A small image flow-matching model, trained from scratch: widths [48, 96, 144], trained on photos with spoken descriptions (Open Images, Localized Narratives).
Rows from block 6, named by matrix and row number. Rows with one number belong to one channel. Each number is 200 + 20 x the weight over its row's rms, rounded and kept within 0 to 999. All counts start at 0. After the name is the row's rms in percent of the matrix's.
# convs0: first 3x3 conv (model.mid.0.convs.0.weight, 144x144x3x3), inputs 90-107, a 3x3 kernel for each
# convs1: second 3x3 conv (model.mid.0.convs.1.weight, 144x144x3x3, transposed), outputs 90-107, a 3x3 kernel for each
convs0.82,103,189,228,228,200,187,194,211,201,200,202,186,171,194,200,171,194,184,175,193,185,176,202,203,213,197,190,198,164,192,175,195,213,171,244,204,169,217,210,200,226,201,185,219,213,183,210,219,209,200,221,217,202,199,235,178,196,200,148,169,179,195,230,174,195,175,216,189,182,208,185,187,193,201,199,204,206,198,203,219,177,190,238,244,198,213,200,135,236,253,186,179,211,182,195,220,203,217,223,186,193,221,208,187,199,175,169,203,180,206,198,200,200,195,195,187,192,203,211,206,181,207,214,190,197,183,190,215,214,214,191,178,173,219,229,215,192,201,209,167,202,199,193,247,249,206,189,163,225,222,172,229,196,164,207,232,226,187,198,201,221,207,215
convs0.83,116,210,180,201,171,192,228,167,177,203,201,197,219,174,172,212,209,182,205,194,195,212,204,200,190,223,219,199,225,217,194,190,202,207,218,164,181,209,205,221,177,177,208,193,190,211,223,201,201,220,211,197,187,174,208,234,216,215,181,175,230,186,201,212,209,159,212,190,190,244,251,237,206,216,207,219,183,190,201,210,204,210,193,249,221,148,203,247,186,191,198,241,221,218,212,190,194,200,176,175,216,193,216,207,196,205,203,196,215,221,210,229,227,197,202,213,187,196,249,247,226,197,186,188,200,192,180,231,219,206,192,192,180,199,190,193,202,195,202,197,221,242,179,172,177,250,207,204,175,181,229,202,178,230,191,192,209,170,179,210,164,175,182
convs0.84,106,211,217,205,197,161,167,180,212,169,236,200,205,227,195,201,231,190,196,200,183,171,209,187,214,194,184,203,239,218,159,198,203,174,205,212,197,207,171,220,205,204,194,172,212,191,230,232,240,201,210,222,218,230,237,232,243,192,216,196,201,212,194,193,192,174,190,137,134,182,150,166,162,200,179,208,182,181,200,179,204,195,239,241,144,222,210,162,201,208,213,212,233,197,205,221,209,207,204,183,219,182,168,168,173,159,146,182,178,203,186,177,182,173,187,185,191,192,192,200,195,177,188,189,201,192,186,204,188,183,192,209,206,228,188,220,195,192,199,191,234,197,180,242,227,209,179,204,201,178,187,240,190,179,201,192,168,168,190,193,185,203,176
convs0.85,103,180,169,176,193,191,238,238,221,207,193,209,194,193,213,215,202,219,193,217,228,200,214,202,195,207,197,201,221,196,212,192,201,171,206,164,214,219,192,207,232,215,193,193,170,178,236,211,217,200,201,176,173,196,196,223,189,197,212,189,165,176,179,199,198,185,186,220,247,229,180,192,266,233,210,208,207,201,200,187,198,205,176,147,215,229,137,197,239,241,240,218,225,175,181,205,182,219,205,179,153,157,174,183,177,202,185,183,235,184,201,186,219,211,224,214,195,199,193,205,217,204,221,215,196,207,202,222,203,228,237,202,219,231,185,204,247,163,201,173,174,167,186,161,175,167,189,194,188,176,196,167,195,183,172,172,227,201,219,244,174,183,163
convs0.86,099,246,212,204,197,207,191,199,187,218,240,234,214,207,224,214,168,185,183,212,186,199,201,188,183,230,216,212,226,203,212,190,167,212,177,159,227,203,218,228,183,208,220,195,197,208,185,149,172,204,195,224,213,236,209,207,211,146,166,215,214,220,230,195,202,192,201,213,217,190,173,195,203,190,187,204,184,183,182,209,206,186,199,188,221,202,211,155,234,227,193,193,227,225,185,175,212,209,170,215,196,192,202,205,207,184,188,200,204,193,197,210,169,194,179,215,193,192,216,240,220,219,215,204,235,225,197,175,192,206,237,196,213,208,179,189,184,197,166,201,163,227,197,196,235,249,228,203,204,184,190,202,190,170,223,186,224,179,160,214,204,189,167
convs0.87,100,221,172,207,216,194,180,199,201,187,184,192,203,202,193,195,226,197,199,214,196,209,193,199,208,217,202,215,201,188,178,182,181,194,250,220,210,196,204,200,186,208,196,194,219,220,193,176,185,190,197,192,213,217,232,216,238,219,227,192,214,206,219,211,169,179,182,217,201,187,200,185,182,181,186,222,193,164,219,189,186,224,182,239,206,243,221,234,216,210,243,222,179,202,217,193,218,168,186,196,173,180,187,172,172,192,163,182,179,208,212,225,190,208,211,178,200,188,222,208,221,205,188,213,186,164,192,212,199,182,212,210,171,200,217,209,264,223,209,211,158,190,177,173,193,221,200,189,208,216,195,194,201,192,224,219,174,217,212,161,202,206,201
convs0.88,104,165,187,163,203,188,230,217,210,207,183,203,204,192,192,210,183,195,178,182,202,192,191,184,184,191,181,185,227,182,212,199,215,169,217,186,190,206,215,217,197,184,202,170,171,206,225,171,207,199,169,181,187,177,178,189,163,176,243,181,170,231,176,215,212,197,179,183,183,185,202,196,204,198,189,211,194,197,171,195,208,189,136,230,231,176,214,183,231,191,154,194,185,210,191,210,222,216,192,209,178,206,199,181,190,190,179,176,213,204,195,232,197,172,189,199,185,207,190,212,201,181,185,192,197,204,206,186,197,177,185,195,182,180,207,195,235,211,247,214,184,248,195,214,203,193,211,195,161,199,216,199,197,224,185,195,176,178,211,247,204,219,234
convs0.89,104,204,169,187,236,195,235,192,191,225,207,216,217,205,200,204,216,199,196,198,217,213,199,210,228,183,191,215,211,203,180,213,209,203,213,203,230,185,217,215,173,206,202,193,195,196,194,204,225,191,206,207,183,198,218,204,179,136,188,179,167,162,177,180,237,219,180,190,219,212,190,221,190,196,196,224,186,189,216,206,204,215,231,197,167,222,168,203,220,174,215,171,175,186,196,166,156,207,197,221,217,223,213,206,214,219,190,195,215,192,185,193,167,170,196,216,210,211,173,191,208,195,197,199,213,224,211,212,206,184,188,210,201,206,215,188,209,186,145,178,174,171,162,195,182,199,203,190,212,193,172,220,212,220,199,184,174,195,201,182,250,218,189
convs0.90,105,207,176,205,235,205,225,211,228,213,200,204,191,215,195,207,202,217,212,200,197,178,203,208,181,192,204,200,211,165,196,249,229,214,215,199,187,211,199,191,220,206,198,199,191,166,204,217,210,214,195,215,198,160,171,171,146,176,242,174,190,216,191,179,217,172,160,237,182,194,225,197,159,225,217,211,208,197,223,217,201,208,212,221,189,218,227,226,231,167,178,183,161,179,227,173,181,189,141,194,170,169,186,180,176,168,189,167,170,228,228,212,204,213,201,203,209,197,208,191,194,225,216,208,190,194,194,227,197,204,236,222,209,223,179,170,222,181,173,245,212,164,248,218,150,194,185,194,195,185,203,189,212,213,173,185,159,210,207,210,213,209,194
convs0.91,080,187,191,195,175,181,195,195,196,198,157,207,201,166,202,211,158,200,174,189,176,203,177,176,182,176,182,187,200,178,213,199,170,165,148,151,151,186,193,195,206,236,214,185,202,201,186,213,203,185,199,198,186,213,199,212,233,202,159,200,202,176,193,182,210,214,190,200,178,170,230,205,205,177,169,185,175,184,160,202,209,186,169,213,159,221,255,210,192,180,205,209,179,186,199,170,191,183,195,239,196,178,166,190,185,170,207,215,186,213,186,212,178,203,224,195,214,218,172,212,188,206,234,230,171,198,196,172,182,175,200,219,198,180,190,185,205,209,211,176,197,200,215,233,213,177,199,203,173,209,212,173,187,214,173,196,226,200,209,213,212,257,218
convs0.92,084,207,204,209,178,188,170,231,208,183,213,210,205,204,200,198,190,199,189,190,182,181,201,219,242,189,210,207,195,172,183,214,199,211,203,226,221,211,217,193,174,192,179,186,194,206,174,198,191,178,224,227,186,204,233,263,204,213,224,202,224,209,214,165,165,168,215,179,185,208,212,193,191,198,221,220,187,191,187,178,206,184,238,249,181,205,219,175,190,203,185,211,176,206,222,199,212,187,206,221,223,217,226,187,172,168,179,187,193,180,194,203,171,180,204,192,195,189,209,214,211,189,217,188,193,200,208,230,227,201,210,187,166,200,208,221,197,190,202,194,201,230,174,203,196,208,187,181,198,211,189,198,204,196,223,182,179,203,164,203,166,166,192
convs0.93,076,182,203,247,210,197,230,174,152,179,162,188,178,207,216,182,209,230,158,189,201,205,199,207,194,195,217,193,159,220,199,158,209,198,183,229,201,220,232,192,208,231,201,219,212,189,196,175,198,211,178,192,197,226,202,122,186,193,187,187,195,222,239,210,161,198,167,191,194,200,175,201,194,199,184,186,216,211,212,207,225,195,209,208,194,194,190,193,205,184,187,185,206,220,185,168,211,202,170,197,222,203,216,184,192,187,206,190,200,192,185,190,163,159,177,187,187,195,199,221,193,199,184,197,188,197,194,205,188,166,186,178,192,208,211,208,219,227,197,189,198,242,211,153,212,184,193,175,185,181,218,209,189,179,207,196,157,216,167,190,233,166,166
convs0.94,081,199,194,208,174,173,179,203,200,189,183,191,192,191,195,191,186,184,180,197,196,195,197,206,206,183,189,201,188,188,203,196,193,196,204,167,200,188,170,178,182,198,193,190,174,165,157,161,192,190,172,218,219,205,192,208,231,222,222,223,217,180,206,227,232,217,229,220,206,234,205,217,241,185,189,188,189,189,198,185,190,199,168,187,193,195,195,222,162,198,198,205,206,206,191,222,226,219,227,235,218,207,189,161,170,158,181,184,164,170,199,196,203,207,219,199,197,199,144,159,184,174,180,199,178,186,185,193,192,198,201,202,232,206,209,229,169,214,226,189,194,222,203,233,226,165,187,188,173,177,162,148,168,165,204,188,180,195,198,176,179,179,185
convs0.95,078,172,207,212,160,186,192,186,213,205,203,200,201,201,193,174,193,187,204,222,198,210,198,178,187,205,195,186,226,231,215,171,228,212,198,177,222,196,201,198,219,201,190,173,196,211,187,198,217,198,242,219,191,194,210,222,204,212,207,221,202,181,230,203,221,221,203,208,212,236,260,203,208,166,185,197,189,172,195,202,185,204,245,246,245,216,200,221,170,217,203,210,199,205,169,188,189,205,187,198,188,177,202,236,206,224,225,218,215,178,208,228,197,180,191,197,183,204,179,173,202,179,193,195,180,169,169,182,198,197,203,225,206,180,235,210,206,213,174,212,201,176,211,182,169,211,184,172,180,225,203,224,221,211,194,190,178,155,193,181,202,222,211
convs0.96,113,212,187,209,233,211,208,200,185,215,202,192,188,204,209,197,201,203,199,190,202,187,194,221,190,211,224,202,186,194,224,201,195,226,227,226,229,182,190,195,209,195,197,198,201,185,188,183,194,216,186,186,199,215,181,217,166,185,239,194,164,226,186,190,219,187,202,271,213,181,237,166,166,187,204,220,177,202,219,201,200,219,202,211,195,192,203,221,183,229,225,201,197,208,233,213,196,213,212,182,200,165,177,204,178,152,197,211,183,208,215,210,197,202,212,195,211,207,209,209,202,211,211,219,200,203,204,199,208,213,230,198,231,184,201,190,235,204,183,288,197,158,246,185,201,219,208,189,212,197,215,196,199,248,258,175,194,234,203,202,215,208,162
convs0.97,081,184,179,168,154,171,176,186,181,205,220,212,200,188,196,213,191,223,235,177,193,198,188,172,183,206,191,206,215,183,209,233,185,210,202,163,191,191,177,211,193,190,187,222,209,221,202,201,204,190,185,216,181,182,233,194,209,202,206,236,172,181,213,183,195,188,218,188,205,221,176,179,235,193,194,195,185,202,180,190,197,180,177,209,191,219,212,174,208,200,178,228,231,208,219,203,197,195,212,241,194,159,163,222,212,179,212,203,182,175,183,189,174,188,195,168,204,201,162,180,207,212,200,197,182,217,212,193,181,202,197,189,186,205,185,177,146,189,231,199,200,203,156,235,211,178,178,189,196,170,224,199,191,214,174,163,191,177,151,192,176,166,186
convs0.98,097,217,212,205,184,178,190,208,211,225,191,214,217,202,201,196,208,197,210,162,198,226,185,189,203,193,186,182,189,235,275,180,174,208,166,191,190,211,206,209,187,207,195,188,165,212,227,198,189,212,212,227,213,186,209,178,208,229,196,192,217,218,227,260,172,202,191,210,178,188,227,206,222,167,164,168,172,201,203,181,188,203,216,224,234,228,223,239,233,185,245,199,215,208,183,167,207,209,171,216,202,220,203,214,208,208,196,207,190,196,168,185,209,222,213,186,200,207,212,195,188,199,189,195,212,199,213,210,210,220,210,204,250,198,197,202,183,222,211,173,198,197,171,160,168,204,221,197,228,209,224,239,199,224,202,219,242,222,201,244,246,178,209
convs0.99,082,221,233,176,213,216,205,201,187,199,170,207,205,159,157,183,212,196,199,209,192,216,191,183,197,180,201,221,193,207,231,192,205,187,185,173,192,194,181,182,190,193,191,196,219,219,198,215,207,162,189,199,181,203,198,182,224,208,230,250,211,202,232,177,214,199,174,204,191,197,187,222,199,211,191,191,196,203,204,192,198,200,179,174,201,190,163,196,207,226,240,191,178,198,195,204,194,186,198,200,187,181,191,194,182,186,197,230,214,191,175,160,177,170,181,203,201,203,181,191,199,175,178,195,191,200,195,226,233,249,187,184,218,201,219,212,162,176,194,190,175,216,195,214,195,179,200,178,179,179,175,151,172,196,226,216,193,219,203,203,202,217,215
convs0.100,078,163,148,200,204,213,187,184,192,200,212,181,214,184,185,189,196,187,214,176,183,189,182,148,192,205,183,189,185,182,170,205,216,217,148,203,189,215,210,202,205,200,186,179,186,182,215,241,201,203,219,193,212,195,164,275,214,185,205,196,184,262,241,246,181,193,209,182,190,194,190,195,201,179,192,152,217,209,176,205,185,184,237,199,200,160,183,148,180,212,167,189,193,185,187,187,202,215,175,174,187,209,196,206,181,196,217,199,202,189,175,183,198,165,150,189,188,197,172,178,201,153,155,185,213,216,231,195,212,208,234,228,201,219,198,228,205,220,164,197,227,162,202,213,167,196,189,204,167,165,173,173,173,179,205,182,186,215,198,206,221,227,215
convs0.101,079,165,189,194,184,215,184,205,222,199,211,210,221,203,186,195,225,207,197,179,193,192,169,192,185,180,184,200,208,197,210,206,218,174,240,228,183,203,202,235,221,200,229,216,205,224,209,179,216,203,172,199,194,188,187,181,188,209,161,175,220,178,177,223,210,181,225,171,167,212,191,168,193,180,188,216,190,188,203,199,187,199,219,184,210,230,174,192,227,162,201,170,178,191,176,187,196,177,199,176,210,163,213,210,188,202,202,199,240,221,176,199,189,185,172,197,212,192,246,201,205,201,176,167,227,175,181,215,187,177,226,191,169,188,186,169,170,209,241,172,197,231,171,184,227,224,211,228,216,184,176,216,188,192,184,175,195,182,190,189,181,205,213
convs0.102,079,171,221,194,174,192,198,176,203,185,206,198,209,207,222,242,196,220,238,216,152,177,200,177,196,191,197,202,207,171,181,233,176,209,210,176,192,172,187,181,182,175,215,177,183,216,190,207,224,198,202,206,237,163,190,189,207,229,163,166,203,161,149,228,164,174,194,194,228,201,199,203,207,173,156,189,173,162,195,178,170,198,185,200,235,171,217,199,175,183,176,167,175,202,188,209,184,175,220,183,165,212,225,170,195,256,172,199,239,199,196,192,186,197,213,206,196,191,215,225,225,196,209,199,203,211,189,232,188,200,194,194,182,213,214,178,206,139,199,217,163,199,236,181,196,228,203,230,209,216,239,175,186,201,161,203,224,195,185,191,226,190,180
convs1.82,068,196,220,210,197,200,204,194,183,198,188,173,189,195,214,225,186,203,188,211,194,188,175,165,189,173,185,215,219,202,219,202,210,202,205,216,218,219,206,195,211,203,185,185,191,180,197,200,190,201,183,177,200,178,211,215,184,216,195,172,210,188,194,220,211,211,223,197,216,212,206,210,209,191,200,183,176,210,185,190,196,178,201,164,187,188,215,211,186,176,193,191,198,205,221,164,178,218,156,185,191,194,226,172,207,232,164,194,229,206,224,208,192,211,215,196,209,204,180,206,192,175,180,202,163,154,202,185,188,176,206,201,228,231,223,216,166,176,196,188,185,200,199,182,204,211,203,207,225,193,187,215,207,181,216,174,170,215,200,211,186,177,205
convs1.83,133,228,220,178,216,219,215,228,233,206,195,195,178,207,206,196,188,206,197,184,187,177,201,163,171,189,215,210,192,215,192,192,221,209,201,214,209,181,203,224,179,214,204,222,178,169,193,198,241,217,194,218,219,196,192,183,195,221,187,185,212,198,212,191,188,203,219,199,217,221,222,194,216,187,218,189,187,209,186,216,225,206,173,179,218,181,206,200,187,184,148,182,193,173,208,180,195,216,212,213,196,214,191,201,193,184,183,191,158,196,238,224,200,204,196,226,206,205,239,240,213,184,200,211,184,186,193,167,195,188,167,178,158,219,206,226,231,213,188,192,213,193,222,222,215,204,216,195,188,200,221,215,182,164,225,246,222,192,235,207,189,196,197
convs1.84,087,233,199,169,235,224,194,196,193,186,234,214,207,196,207,242,215,215,226,167,182,186,184,187,208,160,184,219,221,219,187,201,200,168,185,177,173,241,219,235,219,203,207,185,212,193,188,193,206,214,200,206,201,184,194,192,192,221,166,192,207,170,156,165,199,204,228,191,205,233,180,202,225,206,187,180,206,243,212,179,203,184,179,176,179,230,193,175,242,191,197,208,200,183,187,183,157,203,193,149,194,203,225,211,190,200,197,188,214,169,214,231,179,247,239,177,212,201,201,223,192,224,217,212,223,229,208,185,174,194,186,220,215,179,210,209,191,190,216,201,219,236,209,228,247,206,225,185,202,203,182,207,208,229,220,202,230,205,159,223,187,171,208
convs1.85,052,219,215,197,201,196,184,230,202,172,192,181,182,210,169,224,204,200,224,207,210,212,210,216,238,195,179,206,220,243,209,171,206,180,197,183,196,214,198,238,207,185,183,218,185,207,200,192,179,210,226,203,181,178,146,225,206,225,249,232,214,204,210,207,190,192,178,197,202,189,222,204,202,202,204,195,202,224,184,199,216,209,215,219,198,195,203,196,181,179,223,219,192,194,211,203,204,222,188,206,175,191,197,202,191,209,212,248,226,203,201,188,179,165,166,182,178,160,188,194,191,175,175,205,185,175,184,213,161,148,191,177,224,202,235,240,204,211,209,229,207,198,214,216,199,210,194,174,205,200,178,219,200,213,191,200,198,158,172,193,169,217,193
convs1.86,050,259,241,218,240,227,206,199,212,214,237,231,217,209,205,180,190,207,197,200,178,200,157,193,214,174,209,183,197,203,206,210,198,185,194,183,204,197,176,177,211,194,205,184,188,171,194,169,187,149,173,207,195,199,184,207,192,195,210,157,195,205,178,226,198,223,232,222,210,220,226,215,195,208,194,176,209,186,193,187,181,196,148,170,188,216,203,229,175,179,199,212,196,172,222,212,162,202,207,176,189,198,199,185,178,181,197,162,182,194,206,180,168,201,174,212,210,196,208,222,229,178,185,182,174,177,202,219,176,176,200,222,179,188,256,221,200,196,207,205,217,206,201,220,217,207,216,229,187,191,227,184,204,201,208,211,222,228,236,204,196,213,209
convs1.87,055,180,184,186,233,213,190,214,194,211,230,216,203,197,203,184,217,231,207,185,174,210,184,202,220,181,191,206,210,197,204,211,186,209,222,205,233,198,209,234,203,205,220,207,214,222,215,211,212,213,216,226,197,195,216,156,151,166,171,177,189,148,162,198,209,193,214,228,210,220,247,199,197,202,210,167,208,238,192,178,218,204,184,223,231,165,196,197,173,206,184,197,185,220,211,180,183,200,192,188,225,199,182,195,207,208,222,213,200,196,214,215,193,198,226,210,197,209,179,201,205,192,194,203,157,200,203,201,160,171,193,194,197,203,208,242,202,218,224,197,244,231,163,195,196,205,215,198,216,179,182,226,194,197,213,185,195,223,210,178,209,231,201
convs1.88,079,219,242,216,200,231,241,228,203,184,212,168,207,203,194,237,165,180,218,212,201,212,198,169,236,221,208,220,228,221,213,218,223,191,208,240,210,212,196,192,167,190,196,183,200,183,221,231,206,203,204,224,206,201,154,197,198,178,205,204,186,213,218,222,199,179,219,204,201,196,183,182,198,213,216,212,244,244,220,238,219,207,220,220,218,187,202,213,206,201,222,188,168,190,207,197,195,184,188,179,208,206,190,158,183,201,191,178,175,173,219,216,219,239,235,251,208,179,178,196,200,217,237,174,200,193,206,170,199,210,207,195,205,194,204,188,203,191,217,203,211,205,173,170,178,212,227,214,196,171,176,208,207,215,200,229,199,182,165,182,196,217,190
convs1.89,047,228,194,187,219,197,196,204,180,193,194,184,173,170,186,190,199,215,225,180,203,226,175,179,225,207,210,208,207,205,205,207,205,218,231,233,200,191,220,172,174,200,207,191,194,210,223,207,205,196,153,183,202,188,208,217,208,222,256,241,242,228,203,209,175,187,197,188,226,214,214,222,228,191,181,207,255,210,199,229,220,199,198,233,207,181,226,203,194,225,197,194,193,187,238,213,178,243,228,201,193,190,226,209,173,176,172,177,192,210,203,194,186,177,202,182,166,194,178,182,206,193,212,231,210,227,216,206,178,211,191,174,196,214,207,203,188,199,181,228,204,199,235,217,186,223,210,198,226,222,208,223,229,193,197,162,202,208,190,179,179,201,209
convs1.90,127,178,190,215,201,230,220,191,204,182,217,170,159,229,194,185,213,207,216,219,190,202,195,187,195,202,177,223,194,199,193,171,142,180,197,153,182,225,215,202,204,215,206,194,206,197,206,208,197,209,218,217,192,190,191,196,197,175,222,230,205,216,216,207,224,213,194,224,205,194,225,236,248,193,197,155,176,213,217,187,153,189,208,216,211,218,206,194,173,198,208,186,177,179,199,218,224,186,204,213,223,194,190,216,225,205,193,180,166,176,183,219,180,191,204,226,183,179,180,215,213,179,195,176,203,206,197,217,223,176,203,237,205,186,199,158,188,162,204,228,207,203,195,186,205,198,205,227,231,218,194,213,201,208,195,237,239,212,205,195,185,216,190
convs1.91,058,208,231,225,156,198,214,173,210,215,197,190,193,216,198,203,220,201,226,195,216,206,195,187,193,210,219,202,220,211,198,216,210,189,197,200,192,199,189,235,188,192,246,190,198,229,197,195,216,184,205,209,200,197,208,194,228,213,206,204,221,208,219,219,212,217,208,190,193,187,179,191,198,201,198,200,227,234,225,222,222,229,208,189,206,196,169,189,203,183,187,212,188,209,224,180,177,208,158,163,191,199,196,198,204,201,204,204,192,192,196,223,184,185,227,209,199,242,193,218,231,183,174,183,162,174,213,243,227,213,221,211,198,205,184,183,210,190,191,220,221,191,214,222,208,203,200,167,222,195,184,219,204,187,189,166,174,222,187,199,205,213,201
convs1.92,067,194,200,202,202,194,188,198,164,169,220,181,186,240,217,234,198,215,198,172,164,198,164,172,190,217,192,211,201,193,190,231,192,179,214,194,188,198,191,190,216,184,193,203,187,201,152,173,191,162,161,194,181,206,222,224,214,210,204,199,180,221,174,148,206,192,180,242,222,204,194,195,201,230,218,204,205,182,187,147,157,193,228,210,184,194,216,200,205,218,212,194,202,223,176,186,183,219,194,185,169,204,253,181,192,196,172,163,177,214,242,196,208,238,202,227,202,166,180,200,182,183,195,192,178,185,197,181,178,188,221,195,191,208,236,226,203,199,175,195,210,212,204,189,207,202,191,179,209,193,187,199,188,172,210,171,178,196,209,209,199,193,209
convs1.93,048,195,226,219,160,178,208,158,175,218,223,201,203,191,193,206,193,218,214,188,153,164,211,160,152,230,188,197,196,202,234,173,155,203,188,201,209,181,185,193,183,174,188,232,202,195,199,187,185,189,182,167,189,163,165,202,225,172,229,217,169,222,224,197,167,159,201,170,167,190,157,164,210,200,185,220,173,180,228,200,198,184,201,165,180,206,186,170,204,179,201,223,229,225,214,239,237,202,207,222,172,193,208,171,184,207,168,179,171,212,236,197,219,208,211,210,180,170,228,240,212,217,223,178,200,217,181,197,185,179,225,168,182,232,194,183,182,198,211,185,215,225,200,211,206,222,220,180,180,192,181,200,210,196,222,206,174,207,171,157,209,193,196
convs1.94,056,223,204,201,224,191,187,225,218,207,226,205,204,218,213,215,221,225,218,190,199,205,203,201,189,210,219,208,185,175,185,204,197,212,224,231,204,200,213,214,193,184,207,201,206,212,192,187,203,223,215,206,242,195,216,197,198,222,204,202,217,228,201,210,179,173,154,185,174,167,173,177,184,213,195,219,215,182,184,189,193,193,196,199,217,178,175,197,202,191,200,185,193,219,178,199,190,215,208,190,192,211,209,184,216,217,179,171,188,185,222,249,200,203,200,212,198,211,202,214,223,187,203,202,174,210,232,198,198,191,214,207,201,238,202,205,237,247,235,215,227,237,199,211,219,227,240,204,197,219,193,204,229,207,203,182,177,195,191,178,199,212,208
convs1.95,047,175,155,165,165,190,195,181,192,205,190,229,231,219,253,223,228,242,209,198,206,186,194,195,166,207,218,199,177,205,198,199,194,195,218,192,203,196,190,207,222,212,200,223,211,224,186,170,185,166,180,187,190,175,212,250,238,229,238,227,219,218,202,207,198,195,171,206,204,181,178,188,189,180,203,187,168,192,210,195,208,209,198,221,211,185,208,208,198,191,187,197,213,223,192,189,195,183,180,181,181,202,190,184,196,172,212,215,220,214,203,183,221,202,201,199,197,218,215,207,220,198,200,188,164,185,168,223,213,208,221,175,196,218,179,186,198,219,236,213,226,237,230,231,227,213,164,187,225,196,178,192,202,197,180,188,172,191,206,195,201,216,195
convs1.96,156,215,246,200,203,225,203,151,191,178,196,185,186,192,160,185,205,166,187,228,178,195,198,195,226,205,185,210,197,180,167,179,188,184,214,183,206,214,232,212,198,207,168,186,179,205,196,194,186,187,201,194,213,191,176,217,218,192,226,215,187,222,177,180,166,185,182,217,216,198,231,210,230,208,225,179,191,213,213,211,200,225,179,202,210,224,219,197,204,201,182,174,182,169,229,216,190,211,194,180,205,203,210,196,193,183,198,171,183,187,204,199,200,186,192,196,188,177,186,194,198,207,235,199,205,181,179,196,200,181,166,235,199,162,195,202,227,195,193,223,202,185,225,220,178,226,210,220,220,202,205,209,224,195,180,206,216,187,202,194,191,188,186
convs1.97,052,210,217,224,228,208,223,231,208,224,199,207,203,188,203,222,190,200,226,188,189,156,186,200,192,204,205,188,239,213,187,237,217,201,215,220,192,202,195,173,207,203,192,204,203,226,190,148,219,213,154,205,212,173,205,220,206,209,204,181,182,216,223,210,201,172,194,188,178,196,177,196,206,186,171,205,206,170,194,209,185,173,182,182,196,192,177,203,188,192,215,198,196,213,173,200,193,189,188,186,194,155,185,201,180,184,199,184,183,212,240,219,223,246,213,218,231,223,179,206,185,209,220,183,222,203,206,188,206,202,219,234,212,227,203,205,198,225,201,209,203,176,210,219,211,200,208,228,170,165,191,193,194,192,192,200,206,222,205,222,204,188,196
convs1.98,112,163,196,218,161,187,182,230,240,228,187,186,209,199,208,199,175,195,190,193,199,190,219,197,220,228,224,241,198,203,208,222,190,189,182,200,194,208,218,221,222,186,215,208,190,185,204,178,192,206,186,196,229,207,207,186,156,158,207,178,152,167,185,174,179,151,177,196,190,246,185,202,245,206,169,198,175,193,246,209,210,187,211,193,222,203,190,169,202,187,191,149,174,190,177,177,203,176,200,205,169,177,194,155,148,192,212,175,188,193,177,210,173,199,186,186,218,209,224,225,212,233,194,163,196,153,172,175,185,179,197,188,209,191,164,186,223,245,214,222,200,200,203,224,219,235,212,164,215,188,189,218,208,203,206,188,179,239,215,180,215,196,175
convs1.99,060,184,190,186,172,181,169,212,225,224,193,199,206,218,221,215,213,232,213,206,196,210,237,214,191,210,238,230,190,188,190,198,183,196,178,181,210,213,213,224,189,166,187,178,166,201,219,219,233,209,198,206,200,183,178,203,206,223,174,178,217,174,168,204,171,190,178,194,177,163,210,195,200,206,197,187,185,204,223,205,186,181,204,230,228,193,231,207,223,233,225,220,163,134,203,169,175,192,178,197,179,191,210,214,225,231,205,200,222,206,221,211,192,186,208,197,198,188,171,200,230,174,178,203,178,191,194,194,182,194,202,178,193,212,190,195,207,233,228,184,191,188,194,214,177,224,249,193,200,216,221,195,184,207,209,198,198,192,164,158,225,191,173
convs1.100,049,173,210,198,156,200,218,167,192,214,186,171,192,206,209,217,184,199,218,194,206,181,214,227,215,189,183,205,219,192,191,202,171,218,205,202,230,186,214,220,188,207,197,211,202,201,211,226,183,194,223,203,228,224,209,209,191,181,195,195,197,220,230,214,244,215,201,201,190,193,188,185,200,194,184,192,200,194,180,198,172,196,181,206,198,195,223,202,186,214,216,225,244,199,186,193,187,178,191,166,207,207,225,201,192,210,174,182,183,221,220,212,222,214,207,202,234,216,237,209,217,204,194,207,210,182,205,206,197,213,198,175,209,198,188,212,195,215,225,199,216,203,228,233,220,209,212,189,240,237,178,242,227,186,176,159,153,201,175,172,196,188,170
convs1.101,046,226,208,221,249,202,215,234,193,206,199,213,211,203,224,221,166,224,236,195,206,193,212,204,203,192,163,189,209,205,226,192,205,201,235,194,207,190,197,174,177,196,199,225,189,214,175,170,185,196,182,196,222,196,207,203,217,244,190,223,253,190,217,231,156,165,187,167,201,221,194,195,217,186,198,206,202,179,186,182,194,172,201,220,183,143,192,199,178,197,193,200,225,229,226,216,217,219,184,198,164,209,199,210,196,190,205,182,178,215,190,214,245,191,200,219,208,201,231,190,199,226,193,207,210,169,234,192,216,196,233,208,173,217,191,199,217,240,232,207,209,203,201,177,167,226,220,216,194,188,181,174,178,181,197,211,195,186,204,199,202,202,202
convs1.102,055,216,202,199,212,217,255,205,213,238,202,176,183,221,195,180,190,207,184,198,190,176,195,185,196,217,182,189,191,213,222,189,222,222,186,226,242,185,230,225,182,199,204,209,209,193,179,173,200,195,179,178,203,201,198,219,219,208,221,220,217,195,185,191,206,197,181,215,180,159,188,177,186,212,205,217,207,183,189,179,218,201,185,198,178,206,191,204,207,191,213,204,174,196,201,167,209,224,161,189,185,227,226,184,198,197,201,190,170,213,221,210,206,211,224,218,206,186,225,219,210,207,214,176,200,188,172,200,178,181,220,199,192,198,194,182,197,189,208,180,192,204,222,195,197,198,223,218,158,186,196,204,183,173,229,177,173,204,184,200,206,205,199